config.toml
model = "self-supervised image encoder"
dataset = "aerial photos of the United States (SatlasPretrain)"
train_examples = 203450
image_size = 32
grayscale = true
crop_scale_min = 0.4
horizontal_flip = true
translate = 0.12
color_jitter = 0.6
cutout = 0.25
method = "barlow_twins"
arch = "regnet"
norm = "groupnorm"
activation = "silu"
weight_standardization = false
channel_attention = "se"
depths = [3, 3, 3]
kernel_size = 3
stem = "single"
widths = [96, 144, 208]
projector_hidden = 512
projector_out = 1024
projector_hidden_layers = 1
init = "kaiming_normal"
residual_init = "none"
optimizer = "soap"
beta2 = 0.99
lr = 0.0015
beta1 = 0.95
shampoo_beta = 0.95
eps = 1e-08
precondition_frequency = 25
max_precond_dim = 1536
merge_dims = false
one_sided = false
adamw_lr_other_params = 0.00073
grad_clip = 3.0
steps = 5400
batch_size = 128
epochs = 3.4
lr_schedule = "poly"
final_lr_fraction = 0.01
warmup_steps = 540
weight_decay = 0.4
adamw_weight_decay_other_params = 0.05
Rows from block 5, named by matrix and row number. Rows with one number belong to one channel. Each number is 128 + 24 x the weight over the matrix's rms, rounded and kept within 0 to 255. All counts start at 0. Numbers have three digits each.
# convs1: grouped (18 groups) 3x3 conv (model.blocks.5.convs.1.weight, 144x8x3x3), inputs within the group 0-7, a 3x3 kernel for each
# convs2: expand pointwise conv (model.blocks.5.convs.2.weight, 144x144x1x1, transposed), outputs 0-143
convs1.28:158126115109086147090177102094125137116167150125162118130116082119133147095112137116136134136141106141131119122167146127111126120102103097140134127107107169183101149164162136138173138131160130111152137113128142096141
convs1.29:096130095124126151161151171104126139161126126151125151136126138128119132142105138136113138147110137080157149114134105115116109124122107116137127110125156102113188123144132135164146167131129098106121131151142091158136
convs1.30:089113144123122138135124134129150131132140077144142115136112091102134119088129156119095110108109091125092129126122093102163116115143119140134110154168143118130127159127105130101108138104115156141064101116121158110128
convs1.31:118116153113104127112112079138111073154150113119123090133137109086151140123131122112137148116076157107085160113153149092127096102095132150151112130112110138099132129146133101125155095109172136151095150116125085104160
convs1.32:131103136104126111101165141128116151111078140120168150092136116114087050146174188144112138063177130130116089137109142137119121114141129171127133137109166155117096124086136147125112104127108143117101131150116128131112
convs1.33:128118120126114156132121123136150156152080153135113094137139145152120153119097118143133134144098119131146155117090127129108157136159145124112155075129126092141111111138153127155115095113140142102117152117139127073109
convs1.34:165097121145035150135160140081095134133090144129139120146086153123074151104201129086137161148136108121132078109145108126094130113102155090144135156144147120086140102170148079196114158111142137154098110101081136081137
convs1.35:120143182138158174160134115107084112110118149133132123142129108118146133109115115128122153069120120114116131123123144125161117119169138109116142185147112111090085128142126145113163145151140095134098132102110144127116
convs1.37:109124097115147127098105133142110140164160085077154140175160049103128169119126151124165102127108135151126133131123129122166106175108102112156143137077149208144088107118182141102123140175151134103133143137087093147144
convs1.39:111105120128128147119102138098108166098085154114108159161098133144118178100124168118106107099168111096131111135115145138122174142130160145161143141181127114151137128119155136158127129123151127097134093109175076102155
convs1.40:126124127120104113120098103150126112089124132145099089127149134166115161138131118163119152140131137109110110108122103142120126124130123141156118130126124129142119134142127111101122140167123141165086157088115131090092
convs1.41:151150134142126119154160139120096089114104096121158127102132156117101153129150152158164051134124101149159107111115124122154104135068111144132131136105120116108113153114129132081112120146104152105134115104165113152141
convs1.42:121129122116159136100115118133128106142127148099114128144147110081186115112085085136111090132096126093133105144123135131140151078096164110124117106102106116126121142153100125146102145116138105136184105109133159147111
convs1.43:119171131114158115138089117138154145109061114129091128089147157140091103161133121123147098097145117121163082155157136128109130129134143102104170137121112133109099097136159167080129127127135124111118109178105150144135
convs1.44:126120114177177138090085112135126137119102142115113121093140112085137137139102115123125079101144108128128112149093152114116123129179114143173163136080143083104118175187148073071103140123109129150117145092121141134124
convs1.45:177082101022178174140131105090108171109165076142127134116141124136094183119152116154149123144114122093123101124125123131111150094133148141079132110200161136125142127146138151071136125094115057139153091150103112143149
convs1.46:097111086096068119152191175156158122113123167117124103114126122116110122138159137073122134135164125102081177098090130147136149151121131151144125108110168115068101159100112128139121122090129105162163151119164157111135
convs1.48:132098142095106137093112144128149184108133134158146133089113107142096135151104151149122135126095131156120105112113139137112183050126124135143146157164154124146104104131130107154135155116145140100146145145109116142087
convs1.49:109143155128126126111141108119123123130091123136092079126110082123105108145142135138128141142130147121166173136115154149150116107115091130146146121125117131130124130161136149157137140117131121099120125117123101161171
convs1.50:136169162137138137154119111146123137140085118137149151135156125135174128154124112116122091130147082129140095115142151125138150125122147131186149135095158129156144161115186105087115086109095124111067167103069115118136
convs1.51:161132114120137185153090075126149160168077161160112138161119151120120161126113067140136107162159101092085175122093118114128105106111125132108135144147128123144116117115141135179168108139178117090131135119132141128160
convs1.52:140107096086136167143141117095119147122120142137154120115148163147108163131167133124104139094135117154158114127128131140156173148113125131132131122135165128104093164112119130131140099153117117156171117156140127115124
convs1.55:137076123081145118137151131096140101146142133109132150098124132109186085123130121141129136138095136125090117090112085116106077153152133108107110108122096107148077123128140134095122083117149116126154129117125105154137
convs1.56:110126113118108141119144156139165151150095133145145146136110134113129127144130146109115115115083183133174163127125136109122105107132135137114118142122146127127137066131119157098109164125123165172148122105130138152145
convs1.58:114091146123168070112096132142092136105168109125112136118098216143160093122135097118102131129131107141118138122110145138121101126170096108103071159111141156136149126117142165102097176148121102152198138117144181124109
convs1.60:161124128085120115129112120099128109128156086105113123144126142113118128085088143127185129140110152149148115120107147128119128102133170150119166134108125146121101127125122084096150155142139080133132119114149156106126
convs1.61:123108113126160121139140147112095127142121140125137164171108146093096161128087120121120116109106135132107142125145149155152187113139132110158124131147156152147137107079109153127117110121098075081092147137139133132127
convs1.64:088151123127109116118143113112110077136137120120100149159162147085105113089129150107103143132103150150134133124114123099112135105123119140129140129125151136149126077094109140154092129141091128140130144119113137111147
convs1.65:162131117128129135134082157205158111126156139121145167127070137109228048129125134114129111088128102117106151114119116147115121099145111098132156135129139143123119129132164154054172136160086147112112130073155109181130
convs1.66:137147129119109125103087125112062134118139093122128121137139121144178137138124130102135082142133104158140128100154130117118093113127083121088111119091124157134162151157136148130159128092127094133140137117135110087124
convs1.68:103136120118124138120141142102138128145109157126097120121106087106119107100092108147146143139166117126117149154131122145175160149199164105148110128108123159128106147127141138180135141105133107111128105109152118090100
convs1.69:124144099109111074115096108135156114126115143117135102110144129158062198141175187155152140142144163126146179125147129125131154133099164126148149136109143063098129158148123169126116139097121132148132120154150132118153
convs1.70:156116125102108098132112147123125093132134085167159146111167121107143130180060115143107122150142170132120153122111122107143131103150108154172134139142145141136152154135063159131092127124154145091129141095140119145134
convs1.71:110157129108077157151120143102138146162096138116170138088098131156168086132047132112158112097106138118123124142121153151148120149141135153154088105119132137100111152166110114149080107105174138093070054155138138123125
convs1.73:093167112093089134113119124131082123112156100111132145133155112146134121136129147126131126144124094126124100154150152137135121155126093144154084171100041160074096158129090155094101121107094123112060184101105157096135
convs1.75:152112139126126161117148121154125149162145115119105096143097160170131151105132115137132131123116105146139142129126120122111173123150117121139128106105155063100079112142085167149179085123140133132106108130091099117133
convs1.76:101169124140116124091107123096139102181105125138155096099154115124135152128135121170141139155121097122125180153138146130143180119155151116149096144157138154109110150155196071101111126145155133126139162132135143130110
convs1.77:140134143137153129128111101168084130131155119147110088139146145136153142145127161127176151118104165114153174094131109129156091144132105118119147120129159115144152091121165109133123135150127100131116105103126105121112
convs1.78:139175135133070133159116128128134151109115105149132133152124128131128143128158177121142143128149120123101085135124135131136100112139138156158131113108108131096098134132136149109149133119169121121130154146156141156157
convs1.79:124159133144131110119136158155090096120134125117098137132152125155113114145134133101149094165135088140102109135102147133129129151100094099115161029147195147145104124115172094137144069112128094135128066093187166116117
convs1.80:136112149092131136127125150136147141123201142104094125147162145140135153103162148123129140139081142113125166146154138116118111127121108137160126145172169099041076163147175132140159127120151084107113101140093163149136
convs1.82:126092127138088130117093086126136169135159152125123157103119106175075140139127127135106146116137131139123131121122137140130132148118143110103096121144148141136116119146142131137134122133157115120145105104147125147149
convs1.83:148115115058134093146103115124146140138067116117176185133144134140135142119111113134140121083124114122125136106119134139115130103143107149120088112097090124137139150085120121109125105143125112125139170141158122141155
convs1.84:155123126133130093120148094150084136142088107171090084123115125102136163123165174077102130121166153127146129151091113117115135156145126183093131137087112155133103099143126084150133090136143074166130122134124144145120
convs1.85:118106144120166141106155134115138119162126135152092124155173099140178075150155161124155151115113119110116111127143119131097098142155127181124095121185089103101143116104115164072127150166138153144125128097086140152110
convs1.86:136107144138086130106136132142083083118141152129136133142143155163112139162100096147135133156147142154143132138123157111144127101100102133106117073129195138183168150122134130162115130144093153115149103108129101100114
convs1.87:103117115100100154116127139118101109116140110134108117076093131132173156068086116141127137147133156130161143139163147128119162170150155122132151139113143116148174129136165119084097113104131132114146133159123167164141
convs1.88:131128132155144126109117124116101159142156145103170132054118086156178131075112098125127107146166136140135111090135126108138117146172108106147126116087103132136140160090152082103135094113140109137140140126101080105100
convs1.89:115138147159138132153140121125162105113146128110105124105128125138162132101139134117137138132127129111121169142151122123112168122074122121133138156138086131144135171120152084116089133147097174161085104127083116131128
convs1.90:110130123122121132125135117153134115113119093113105105129151148122145156126151124133151139131123157139127119133144134146054107148134107117142119115151116110128150088112120087151147136131127108104127148095104161125121
convs1.91:143155092122134163111143146134107137089141128125151093120109119112138115127140123129154142117115109133127163127135145149153106110116130150134170125173152136155127154161115171158143121095120160140099127112146155142135
convs1.92:142153128111113121123145161148121121108165138093124145143190167087081138132115104132127150151129075116156103149154122071124096127089131134182135126159161124096129144071090160168166133161138143128092117145074094109127
convs1.93:124153135097136157173140102135194132142179146111184138108144120121115140123136105098129161130095098107122120138151126102072141144103076129170155112076120136091174115121098137130106131130111145145121139113134142143100
convs1.94:125113126114119114147107121140103143145090096148155125147098143154148103108114111132129148142138152128116144115118122078137097099085113107101145108115106156119135087133110113140144122095115120129140134145106117109153
convs1.95:154117118116108125101114126116128120114115126106147123121136146142106149128121153087070099117091077129075092131119104110146147109116160113156143155141148112142164132109123117143165150175182129126133134098110130100115
convs1.97:134116113077102118131103108125169151137101105120146112121106116137132149115154173136113162136113150110191135111134130135117138110120130134085077147116161131196169129136108104072122126105107141148137120119131105105110
convs1.98:123123109079093097116139148131111089130187137161119115122168130119125110138140131127118159124161156101075122125134157136156148093105161145123089113151082170140128081123119131155115104145121123132134135140173115082137
convs1.99:108128138119106153145141135115127122129124123078111112118109145110148080085135116123147120150128094118160152082132110147168110119117134115108076087146096141123084099123132119105129127102119107129119124087166133115145
convs1.101:131066168159094075126185028145158125137111156157119142134125113150126132132144125110159131156159159079102143091131110125120128120168109149093110125130107169114135155152119128164129094133184155124156136163110145125129
convs1.103:142151114141137105099094094175134115133158108176130130088139138097111107153167129133149121148168080131149106082142113173103126154086070100166102094146119131148141106107124113162139123148159110116131129130167109143136
convs2.28:110125118147117163164157148122113139154103151108130146156176158126162118118085128128171090130131125155141176106114124163132132103099134128146113097152139138152142133119116151173150133124171195135124101131153114128089130093158145141113182149125070103159138101123152118117110153127070130165098131101151093105158145141116136135054142104108110133116114132154130134161128154170099106108122130133108140113113142112128123090145124139154106
convs2.29:123141079147153128135079108114159137146129148085152139147141126147117159149127145155147132140105118110157139157163131160160162105090102117093126111103132080118081128116161133134132181115117168149174109118158154140141175114164115128117161141167135190123138117141146071117087118137106169124147137185123114141077114142159101142139125142160144177142108136178119147133105124144125164116135128100135121090116140147111121111112095095092138
convs2.30:140146107145138123112118138048176118149156140141154156127113110172151119163142154122128153078137134149126107149158101135127108101133154090121110160138130122082113113108090149067117131170074177108114135124158141169155122089084111127086135089123129099110095104096064121121149114126148094169135143137130106109090083121062127115108159151111152104155115143120115127145125126111165127135090125097155142088102116118118124104107126135135131
convs2.31:196116201155127159142121132177057143134138104150162139110152121147121166131172121129151186146136122160146136133139139180142109103132139072118096122176135103154148104172120153124143133130152185134138146128185141153155142143173120138091120113130162143167115129122119120131136138151123111117048080151135134169107127130112049150154141182145110133121163129132125146138133146135169192116129096135179104133137106087154171120144095112064164
convs2.32:124116125135138100148158120153127152164113096147161145087129103167137114146125168162134149166154134124104109111143159155110127180142145140133088104142117134169087133119156134141170114117126117168106139159129110154140131111094143113097133138126109137118187146142128104122136122096107149111136190149083122148130129130146144109172134152141120143141127130115186170142146136126122096073144139158143122160118108120119134147144102146107128
convs2.33:124107161147125092123143128153119166112097106146180153095124122163105163096094100122124143130093115127105120138106149158133110121109092085116166141109182111145126141071127116121133155122140115111144123115149108127146136105163139128107110137162144108138158143125118121160120120153092118104154123130138108125119098107161132097144133144167120160100128131152193114115168116136125130130119141117117190163150108107139173158120073170121121
convs2.34:125148091117137154161126186152104181140146138161117135153127093104150160172119125121133143106133115130114125139108121129180132109125082152091087141101113130111135092089117121116109132105100146120131111132132150118130163134081165109092184113163099144128157108158119133102129148135138162150143165142098134173133149134161143114157130121112125112150139158131156099139161136137126123134124150145139119104085148127146082143138093147137143
convs2.35:134107119122106130163132138117135179137131139091099127101097137128116154119126136146122115139136152066134135122077101116080117125113097126115139175094075129110079144134127123117098150134110144099145151098118174108108096146122146103116124146093126122084178159120152093143116143079121122146082147100092154117124096148152181127097126095131110118157115114126160132137120094126123133118126069143101084143160127132152159155121164140079108
convs2.37:155150147090082120064144110124111098130123119093130130122088104152141095128108163119143113100089082117117119107131142144123134132107115148103153109157147146154147112096149130135143111143104106119139166142177099149097161116106105096112192122094136133127123124141107134133133119137107136120131114132097097129115109158143116149125119118120115093146121143111124106108132146099138122115110107130135128128112133155138148128127121148124139
convs2.39:106103136119123157110089136142107123133110125120126125101148144143153089118095132135127127145139090137091135140104132097121132112134132171161109129140070091145184139084112181170119115125142115148140104116147164117149103146140122141082109143131114156178114078132074122135128122120103146138130198167135111161110155143193125164173137131103133145126120120129124122138156104114140150144107146124126116165149106145125123141136128135108129
convs2.40:082084126198088112144113137107118124152145140121162137144138124129150147155104137146127102144081139164107135132147147080150141145098107101127142122130144160132130141120124120099147133156112126145116129111149136138165109151150156174092101139127103120118127089130119118154157152171152105147145130138114090125155099127095121045112114106135123132134137079154143156125138157158150162141133160150105105169109154118106117117093132139089096
convs2.41:139102153149119134106132143128125101119155113111117104130147142131100128119096103124094117120086144117145080114112129106154109094130149111130108106114125131097133136138133129129139144111129126135112140171159165158138125114162140109135151172118115132113122102089114106087141108100125127152163148150170132177137136146113152125168126146124093129145154130116132119107119144122106114116110091148124139146174145157121136107100163167140153
convs2.42:129116140150152121147163116106106125100143165128137163158152101123120118104142117135119145099150144175155150179141119167111151155128133106166163124151201073140171155126117154157111125130119113111084131087137119088093134102161109110162119116088118104066138143109148102129123156137162091095161099119133126126118113154111120110156115128138087154076138138096126149111127161090142154168164106150077105110136151134137135163138114176163106
convs2.43:122114079111122107088087143142131160119158171131110162184096140118110136135079120133162109155133134146096131158132099122149155127112104158152097122143138110171158101190097113112142122114125103115138123117101110150180113088122112121106125103145131155109134124134128117187136109138144156173113121121162122095091118140139129111101110155097133096118104105118157144133129142126117132093126119144110121127065158107116177148099136177124139
convs2.44:146118146145110113153077126087126112138116105149097132157157073151134166173123152137155125107138133167105120134129145137136147158138112121124130144082104126136094088093126133122138115127103130137095127114133120098165142138132134137102148133142122134141129111153123095113120120172118141133125132097124138129107108126084130151153121103127109115111155104131129138146129171102122132205146152190169159138120115108101152130143171115094162
convs2.45:120152114116126116136153105128108085114143109128114133140093136126144110161143125122156094152130116128135129115128128131186123130132134107123116135121129096136086121110110104159171150131103122137136166133140153102151136140128112089112146134133120137125131162134147090113119108111116145140166075129111105124126108114120116157126135160164135094104112143142103155124103125119152121154164096090117124136128155116143136128116077150150118
convs2.46:147155119108141103149117131131137135171101112095093130140113101102157144142136139153120124146161115129146134106110127146139109174146122100147117128108110117149114142131119109129170058134151145136134143139108122087153137158116121168143141131152088091083062126133135113119163147124152100130154121124139156139139135094151133139159143115145124156124085129117144127151130135089116141140154102159099152106164144103120100117120104141149110
convs2.48:107125141115138111156097172098089135158110115143151131077118126191145088093122093092145119115137117118133068144097113124121125120149079102055143153140089102124133147118130131140111123145132128150096126123087109168113079095131116119113126101108141121145094150099130103109131102121167130167084123151153128120127111117125145109143137142044163116114120125134165097142163147112090140146127089084102127113192133098156094099132128108124152
convs2.49:080141090106102143122147183133089108116095128158134120149172157124151138140138123143117179132140108115182126124126116112100109107114119117081147105113100108189093157165115144115139166130108124119152088142122192126138107163106099141117153134108125191156090151101144104203137146098119095109148157133078142153121116093168141062112168104092113110134130138109150093124116118145135085109172119154123111149178139149113112107132160121139103
convs2.50:119078104121122131074137132125142103112104102135108134143169151161137083134129151085138117137110093114138164116128148125091115121126125109139083142144121112105205141142133118119105105097090143117138115142117133132176141123103133126106161151117119165097109096137116129143107151120147147136196103106120127148085146127090081182086096155158140158111161123133098122106113121155158125107139140095145128182142148105133116135139115113124149
convs2.51:114115148105131116117115162147123133131194099126137139116128121101114083137139121117103127115127144126136125103121154126113120118132119096124170120114125132138139141128131126127107117104140093077159117134144124114173132133107110176157131174123155138125111156154122128106171105143088070188135121103122139085121132130093120085137121147150172135141133140129095112127138131094133160095124100161129145118167111150096169100130139158134112
convs2.52:158120109069159101093123153135082139125110118121095120121159098135115142136133114114104075139084127132100115103115157148100107090118108168129142113139138145104117133158144161110133125120073122122118111144140061131167151087115104152105150111111146126111140135125123114159101108113170103090158160116105113150083121124109160135105103164155103122147137147075129123149157123135116114138152123111157173084152173142124174139114102096094079
convs2.55:148133112104163142132095089168078114139122100129117168103077156140110170169103126155129118104138069087167104145155107122103159108132126123142127145175113159135090130144139109078133140145118123125075113158096121157119088140160108162195056085119134107120128101109161105092124139086139160102136128114143151116115126147131091159103138130126130119070050141086095131121123112112149086114144142112125154117137116128101091142114122152142099
convs2.56:130138113153131120145125122143143135154167131119141136084132108130136106184109121132123137107121147133108097155152117138116137130109133131137114145169099140154168133117113088130137137098132130111078129110104122112157098099118135103177149158105138121121119155132117116112097128114099188126078157142109079110098140123158162105137099112141149130116159118164127102155192170138137126144119112152151103077105123137125122143126115132133163
convs2.58:158173148132131130120178126110121098120202149128131155142101140140163170128123170108137100162114123129133110120121111132170159147119101106123128080135156157088102113136104147135120144127108109159119137111153108141139110102082128125127139115133149127139134140132098121079141131146080118137137153142139111150103100122110125158118192167123152142171154142125148160149124168094108132154109137105112113131115146137115176149160137122105125
convs2.60:172159121153124101117114159090130119135155125121133105074111126155110123120140099123081147138173144128114133151102124120146122133109122121152125109155154108124128163143119092125094111126131121151166130160128129168122105151123103087080109125137203084166133152160108111145119126143088112141127098156124120110146153120116138123087132135116107096133175136156177136090130137151139146123134134093082098144092140113137168142092140136083119
convs2.61:124143150113155108139160120096130117101114107129074124102124125116144184108125082147145143120113107091118144159141122113105142089129130145132196153138195110112128151145121083097149131154094115126089140092118135116163124097121143144143104137116125161132085137098129112170136098093177087126135144165123070115125132156154152107118125108137142128140105150141118095150157144153090132114172099105116150155154126137142135165137141122088137
convs2.64:140150142141068128111160082084091084111118122126122175140091137107089110102162126113118149124139124167120130107092131119128104098170131066112108115162131155166116132146138121157170117132171195163092098106123077139073114126110082120095126092062131130097138106126097104107081106151160154112141116109173136111128116126139125139152125130159129079154140115077163110131151135092163148110129138116136159109144139144090134123171113101123152
convs2.65:101126084110092138137108124133128161126185161123092172182128137143136118144144157139121119117123130130099150175143158133150122143126114104105150145161155123139142128107138111148118138111101110122075141145170144160132087145171147136116120137160154138126124109149132130110112108077115123108143119149127170149136151138112187094158158122168124092138136110080120142150154152104116093107158098079135096110096155123137141102146116185133087
convs2.66:145072172118155130131145139178099169101133122126106111133139178170097136154127127134111148115109097127148147106152105161126129158120130094131145140167136148153161098098122092141108161131127130074134089081136136117124115126126169141105142140109180128125136136156152165119142140103056149106108120122161110130110118145149150125160165107149142137107138148137112135133063096135188113164119107133134152133162099146090149145140111104115163
convs2.68:116145047139099123135092092134162081147087140121111121141134136123127128164146155119114096119135151101145204085158098160134130129137141153135111128126160151116131131142156157178138125083121143098162097105144109098113106073103161141115140136134096155134131123101081136100106120128136088155144086143148114114144134123158121146153128167168125110107118121147129135132110145126120144117117103112102131103164112157149096070133139136091136
convs2.69:139125174168128134100154144147145131145126130094139138086121104103142101126120117096142144114092116103127132130128133116174103117146122136131093071157154119126126165121115168163179155138145124147115124124154089114112128128112158137139187170127149137139148121119167150137145137123111126137153131135131147123147106117172142150166106158149131113139103098120154119130133087144118121114120117146116141146144136131159157168097127130159103
convs2.70:119117126102153165126142119115108108155106136143105136164146102132110113133097148075089136136115112125102166146121129134145114120133135119136102102095125122182100121101099119135161121135119109106112120146125170141116089076157141151156136128161106129130157133116109131141126089148128152125125142113104101142149123122152146114171116128127133093143108141118126089101136144137177116117110085095125110128128131116148100118116141124140140
convs2.71:117143136138145139123142136125135153087135150146119130150123168143143125136135104109162104141106125145140151138140155147157130141102117105122156136137177178104129110160089173176134106136147157146130110151098188138141114117142171161112132113162128119117147125137111110133126159165131111116176112098071117142131115120129105128136164135149086146076137140096082123163127164125158127180113141145158057127109145121146116160129131173114127
convs2.73:109123124135117095173070143121135130116138145127130129144109172129122109110163094136114130163141099068093110166119141088089117127144133156115176160075110139122192134108142140102101115121152111112127128133159118132142128147141122156106122129151150072129102130124072115138122138160122155131167133135163135121112113151138089136157138071123086154120140142118106150102192109088166146107119173088144146138090134075115142122150105117140124
convs2.75:130158135065156130115070119156086127117164098168142152131138147141079141146110169119071129144114100114161124080114127126083144127148128122155144168168112147141103112127147134133138121141112144167114095094114123121135135070097099127115132161107122109121151094130147125096119129135192144100083077101138119098122177172125154150112167138124102162113108106075103115108157095123155110141116109129107131124150138123094117136132134126096135
convs2.76:176134108091137126094127107108125111137141053082122073127099100146117099129145151170153117093117128151129074143131152107124132107127127134107123158110165128133158120126096125148138140126117135148103141102091106140138154122133113100095161145132141160094061141116101128134139121113141068099086099101129114118135151131174139086105158131163166102121104123125113116112063130106109132145172135131130124126192147092109113140119113112105159
convs2.77:149138178153136184141116104147120134092113152101154134108089144151134104104131133130125149184102103130132089114096122123124104091153130113123126113108141107098105172094079145112063140137145116106145186158094112113146150153179144119089118160143138114100119124124097141112131160160177094142162095074111099097115168159128131127115127131157117188088136128120102125109119088102118143174144138174135120108137104140151184105119110111078106
convs2.78:130062104132101123145132125134170136156160152123116142106092121156172178154153122170135107161123157159150105127137139113089085149136104128148096167166142160120094130124155176124110139101122111156098111128121140142147129127146086086125136168118106126125092121124133118067143109129158102138119124112119152098196155104130138091100078081169110094135147133122106154119085170125114082143154133106128130107151125139138141079126168100120093
convs2.79:094096164135127118153159142124087152142132171150112143145112136147118127121111134120147134190128080077110152169125143123153135131124101105143131120142084131118130091169125122094117069124111076094120114162169107133126127127128112177143164096115151169130181111140096151133140094190091114119100105174101160108100163125122127127125128112115102133122154168123134110124168104106170164096097142113097083131113109077164101154128102132121095
convs2.80:118098122156146093121097093117133103097138097122130126159112151130121146164112167152145117145147117159129151104096121130139141141087135113135107131126135147145126132141137137118130099120122125123131098087108138101126146108187126133150130151119128118088146102086116169125132134123127103138120098133092131135124088120126161143194119163154109151141100101106097120116119134103112141131123129137142098102135173135152067145103150127156155
convs2.82:150146187134081117139134125081125152092113119137087136098105119168103144142102116159149144129113114158125125116144145108151102159128118121142082086121146100126141100111154149136120118107125135084106164109101148119128121144100179136114087110139104156127092102138114103091125170104123147117107089110097147131156144134136152135139115149109103133135160109162089139091101124121125128128112122103123185138125145138107132138160163142175142
convs2.83:177144130178142097150136075096150110104115116148131101132145117137136133125131127128093105119139101145117117136164117116172150147132123135119114130148172173180137115129134151141125129140123115111128111131111128129126095159135150075106078184158121123138105154188103131145158111107176086164132147094133131110129088117134177134125139114122113100118128144133131156149130137132112120085109150164132125158135179111149148140125093133104172
convs2.84:106123103134132107160111142103113131118122139117148145202116114118065110092163129109121131148112110163147120097126112178095131127131115132173123124139140120116109127128162100139152131136149111085092106165101119136120119142210117137139104129126119134113120076117128147139112107185118094146118143168139131158105144169164133131115169156099115094123155044114135115089143127113134145123113164146102119113092147139119113142122179186157125
convs2.85:122145179087110168127130089128148115143138096131135146178163148135121151124114106167137120143130108157115108120093101115149145116137153119123145135122136135140084125165114118113136126145123168115140120167098108111107157158120116137145146120132165141116112107133147108118144094115115138128073109145114130119104129110139129133160128122119103074149103123101144131111143108110114094180126091131126120124126096138135119123079184128153091
convs2.86:100142113113085122128121122157146138096125135164168119094144145155149164154131129162135120115119114129099132138091103123127099161134125123108177109139152144199094093118095122120087102135127143128105123127132130120133098118154117095110153118129110121099114132134128111127157126128159140078110139144167102127100136138166108096163141068163111112131107137110119148146119139120125161107127106102157099136124210094155118155151148116141129
convs2.87:104097131117162119143105156104128115152138144137134118088148121149151106126156153070072137110134111080109107111162131113147109152139099099128128148120140112135079094136180084150101086132108158132142138151117096089142136126113139148134105166093141154137135092135105138143078136134113126143077126144096129143139115107142092158164164104150092141092101169119105121120111080101141129122137114131157108156156100086095116146107104089144102
convs2.88:124131120134146160149187095109110079160129097094081163138168161140150098107152141110124185126157117155109134109124128174135165073112132108138141131134149113097154177180122191131162115133117107130081111105188155122108094143139113149119173125099146098134101133137206110134138120111128155133119178138176148158093132147161166153105139125126196127093131113125148160132095145116174070115125105118138096108106197143157126146143137167140110
convs2.89:118134144091101131122154163091155145113153144128110124096124098155128142155090105137092153101131126112101136103133135100125123139133148097161142112130110166116113110162102167131133122086123093169155115109103067094133139158160150134127119126130144161079134143159145123108137126121144094125113125099134094112110131105089135101127112099155144105129153122094108118127100080100095154121132098112139146127146102206126123141125121113191137
convs2.90:094129142150120149108105124100150117094112110083147103138189135163099133087113165131165137161134141143118181139148113110088110080110131124118132109117112125075140128119152128088114107075092126125103129116108111135161157104147145115129109118121123110146171117116133154125132106138128115159090103116128130107178126133137097166129102140124104090135126102141157080142103116127100118087102115080161145187099134205103090166124113106099132
convs2.91:143141100172132132124140184132155137123158127115156096087144150111109153129096155155132116145099141122136151127148111139106144116131158143147116124089122101111134127174116143126143105144106138102117135128119141117147117120116162131170125112158127160089104119105104124129150112146132107153138118217139100121099157111113135114089102120075101131091083135132136104129133129123139139122100136141096109149179108122111112115146162148091119
convs2.92:156111123074112121165086159122167129097127126088094128131157146124130125131136132125157148123089107122131084164126093139150136144141111152083090124148143119148107157108146127102134122167105127154091102159145069128138145128100109109104174105146091135103106112129131112112121129126102145123151102142133104113121120145127146135109092121114154142126142115129133135151119135129182120114144117138129153132105143163185164161110138134093105
convs2.93:177117104145127112168100114164160118162075123089102166155107119140112144207131100116099068123161149085140123125125106180167177134106096116115135140153089107085106068139098115157122132122157140172109146122160168153102087130113113110140154111123118121137116128121113167093161135090133127173095145159171151162127150143115131098162155149142157178128133120148102099100142134149147160150129122130129134137084132147146065103146140176110124
convs2.94:114088123126175154161152118107115114113132138157117111098178136065170112139130141161123108176138127150126128128128098144111121174125112100150154121141129103138134213150109143073158136148103146129164109140129126126115106120118182113123106150104117086091155099144126132151101167144146143113137161117131108139140125102090137113149140094087089119100146140097132111147106080134106093128152130087135152116101136135120152129155128134130142
convs2.95:135132132182137118137065103088127122107159120126156093119197136150066104109108158143111126126139118132092159192170112102145103097125122137147156090157126140153127163134149136125119091134174124150097131094122160153165097128163103125104103119170116136112159126140124157137109094151134147109141102121124143127150113129094147143177126132111093118165165109154094090131106094119138158128063171151096129125142171147128128135119114154106107
convs2.97:153131066106162145144128095159108142237115169101101135114156118140156098093153109149120098160085105117109135154118094116092158138116097132097147120130119110122110139115124128136124128133112154110124171148141100111112149112137150157164144125100125132139101147139126129094103142106166154084145102106110108102102110127139153115119133101169113052095120136103156101116153127162150076147159117146077137136156112151101104132098133147123080
convs2.98:161121125131147157080112127147153175119104168101156145151091126165095177127121079115110125105130142136135107203097088119124215130171124169123090128167106151104131110126111098145133126128164120131101131176140103119127107085105164114111148146078098114101120157117135147096146134124129127107109139105152135141114110108128135113156148173116111141119128109148131123141113135098101125102127139130160112087146168154154130131132140182135109
convs2.99:122130138171136119132130110130144127108149097133123135200161109114152116123167185135126181118112107132123105149159128129160138150141116125132162137126155098116123116141154117117106135102153152124107148120172124102111103128132113144077117103115107126181080144102137159139149120158111140151138138138108103147150123116124126163169162145094139168148121131145083126102094143160160142136158156173123154124155117159121163129133082130156150
convs2.101:090151122143147194121122125147104106137146112160153152106122146102109151115095114143109114106145062083116126118151155100119080108144133121109181075130099117127157137157155154103133104129121109120089081098115120102078082119128101103128115148128166131132189117100129094149145145108110138157150170124078136129110083154111127135112114052172122104095078140114103091132210087109141125110117144111095127127123093112127104154149109111132091
convs2.103:117093113105091111160115136227126162165085110105143133134122081087120128153116106119161147181153159135176109069131108116123137144114168113124183198138158124129119105142104116066167191127115149153093150126128149109144168151118137146147137127096205079128117100122114082108133145131107121135117141114126136119068094135111123077121072091105121131102100128145140155141172159163105150098071136115143118165124074130125093147126163126123122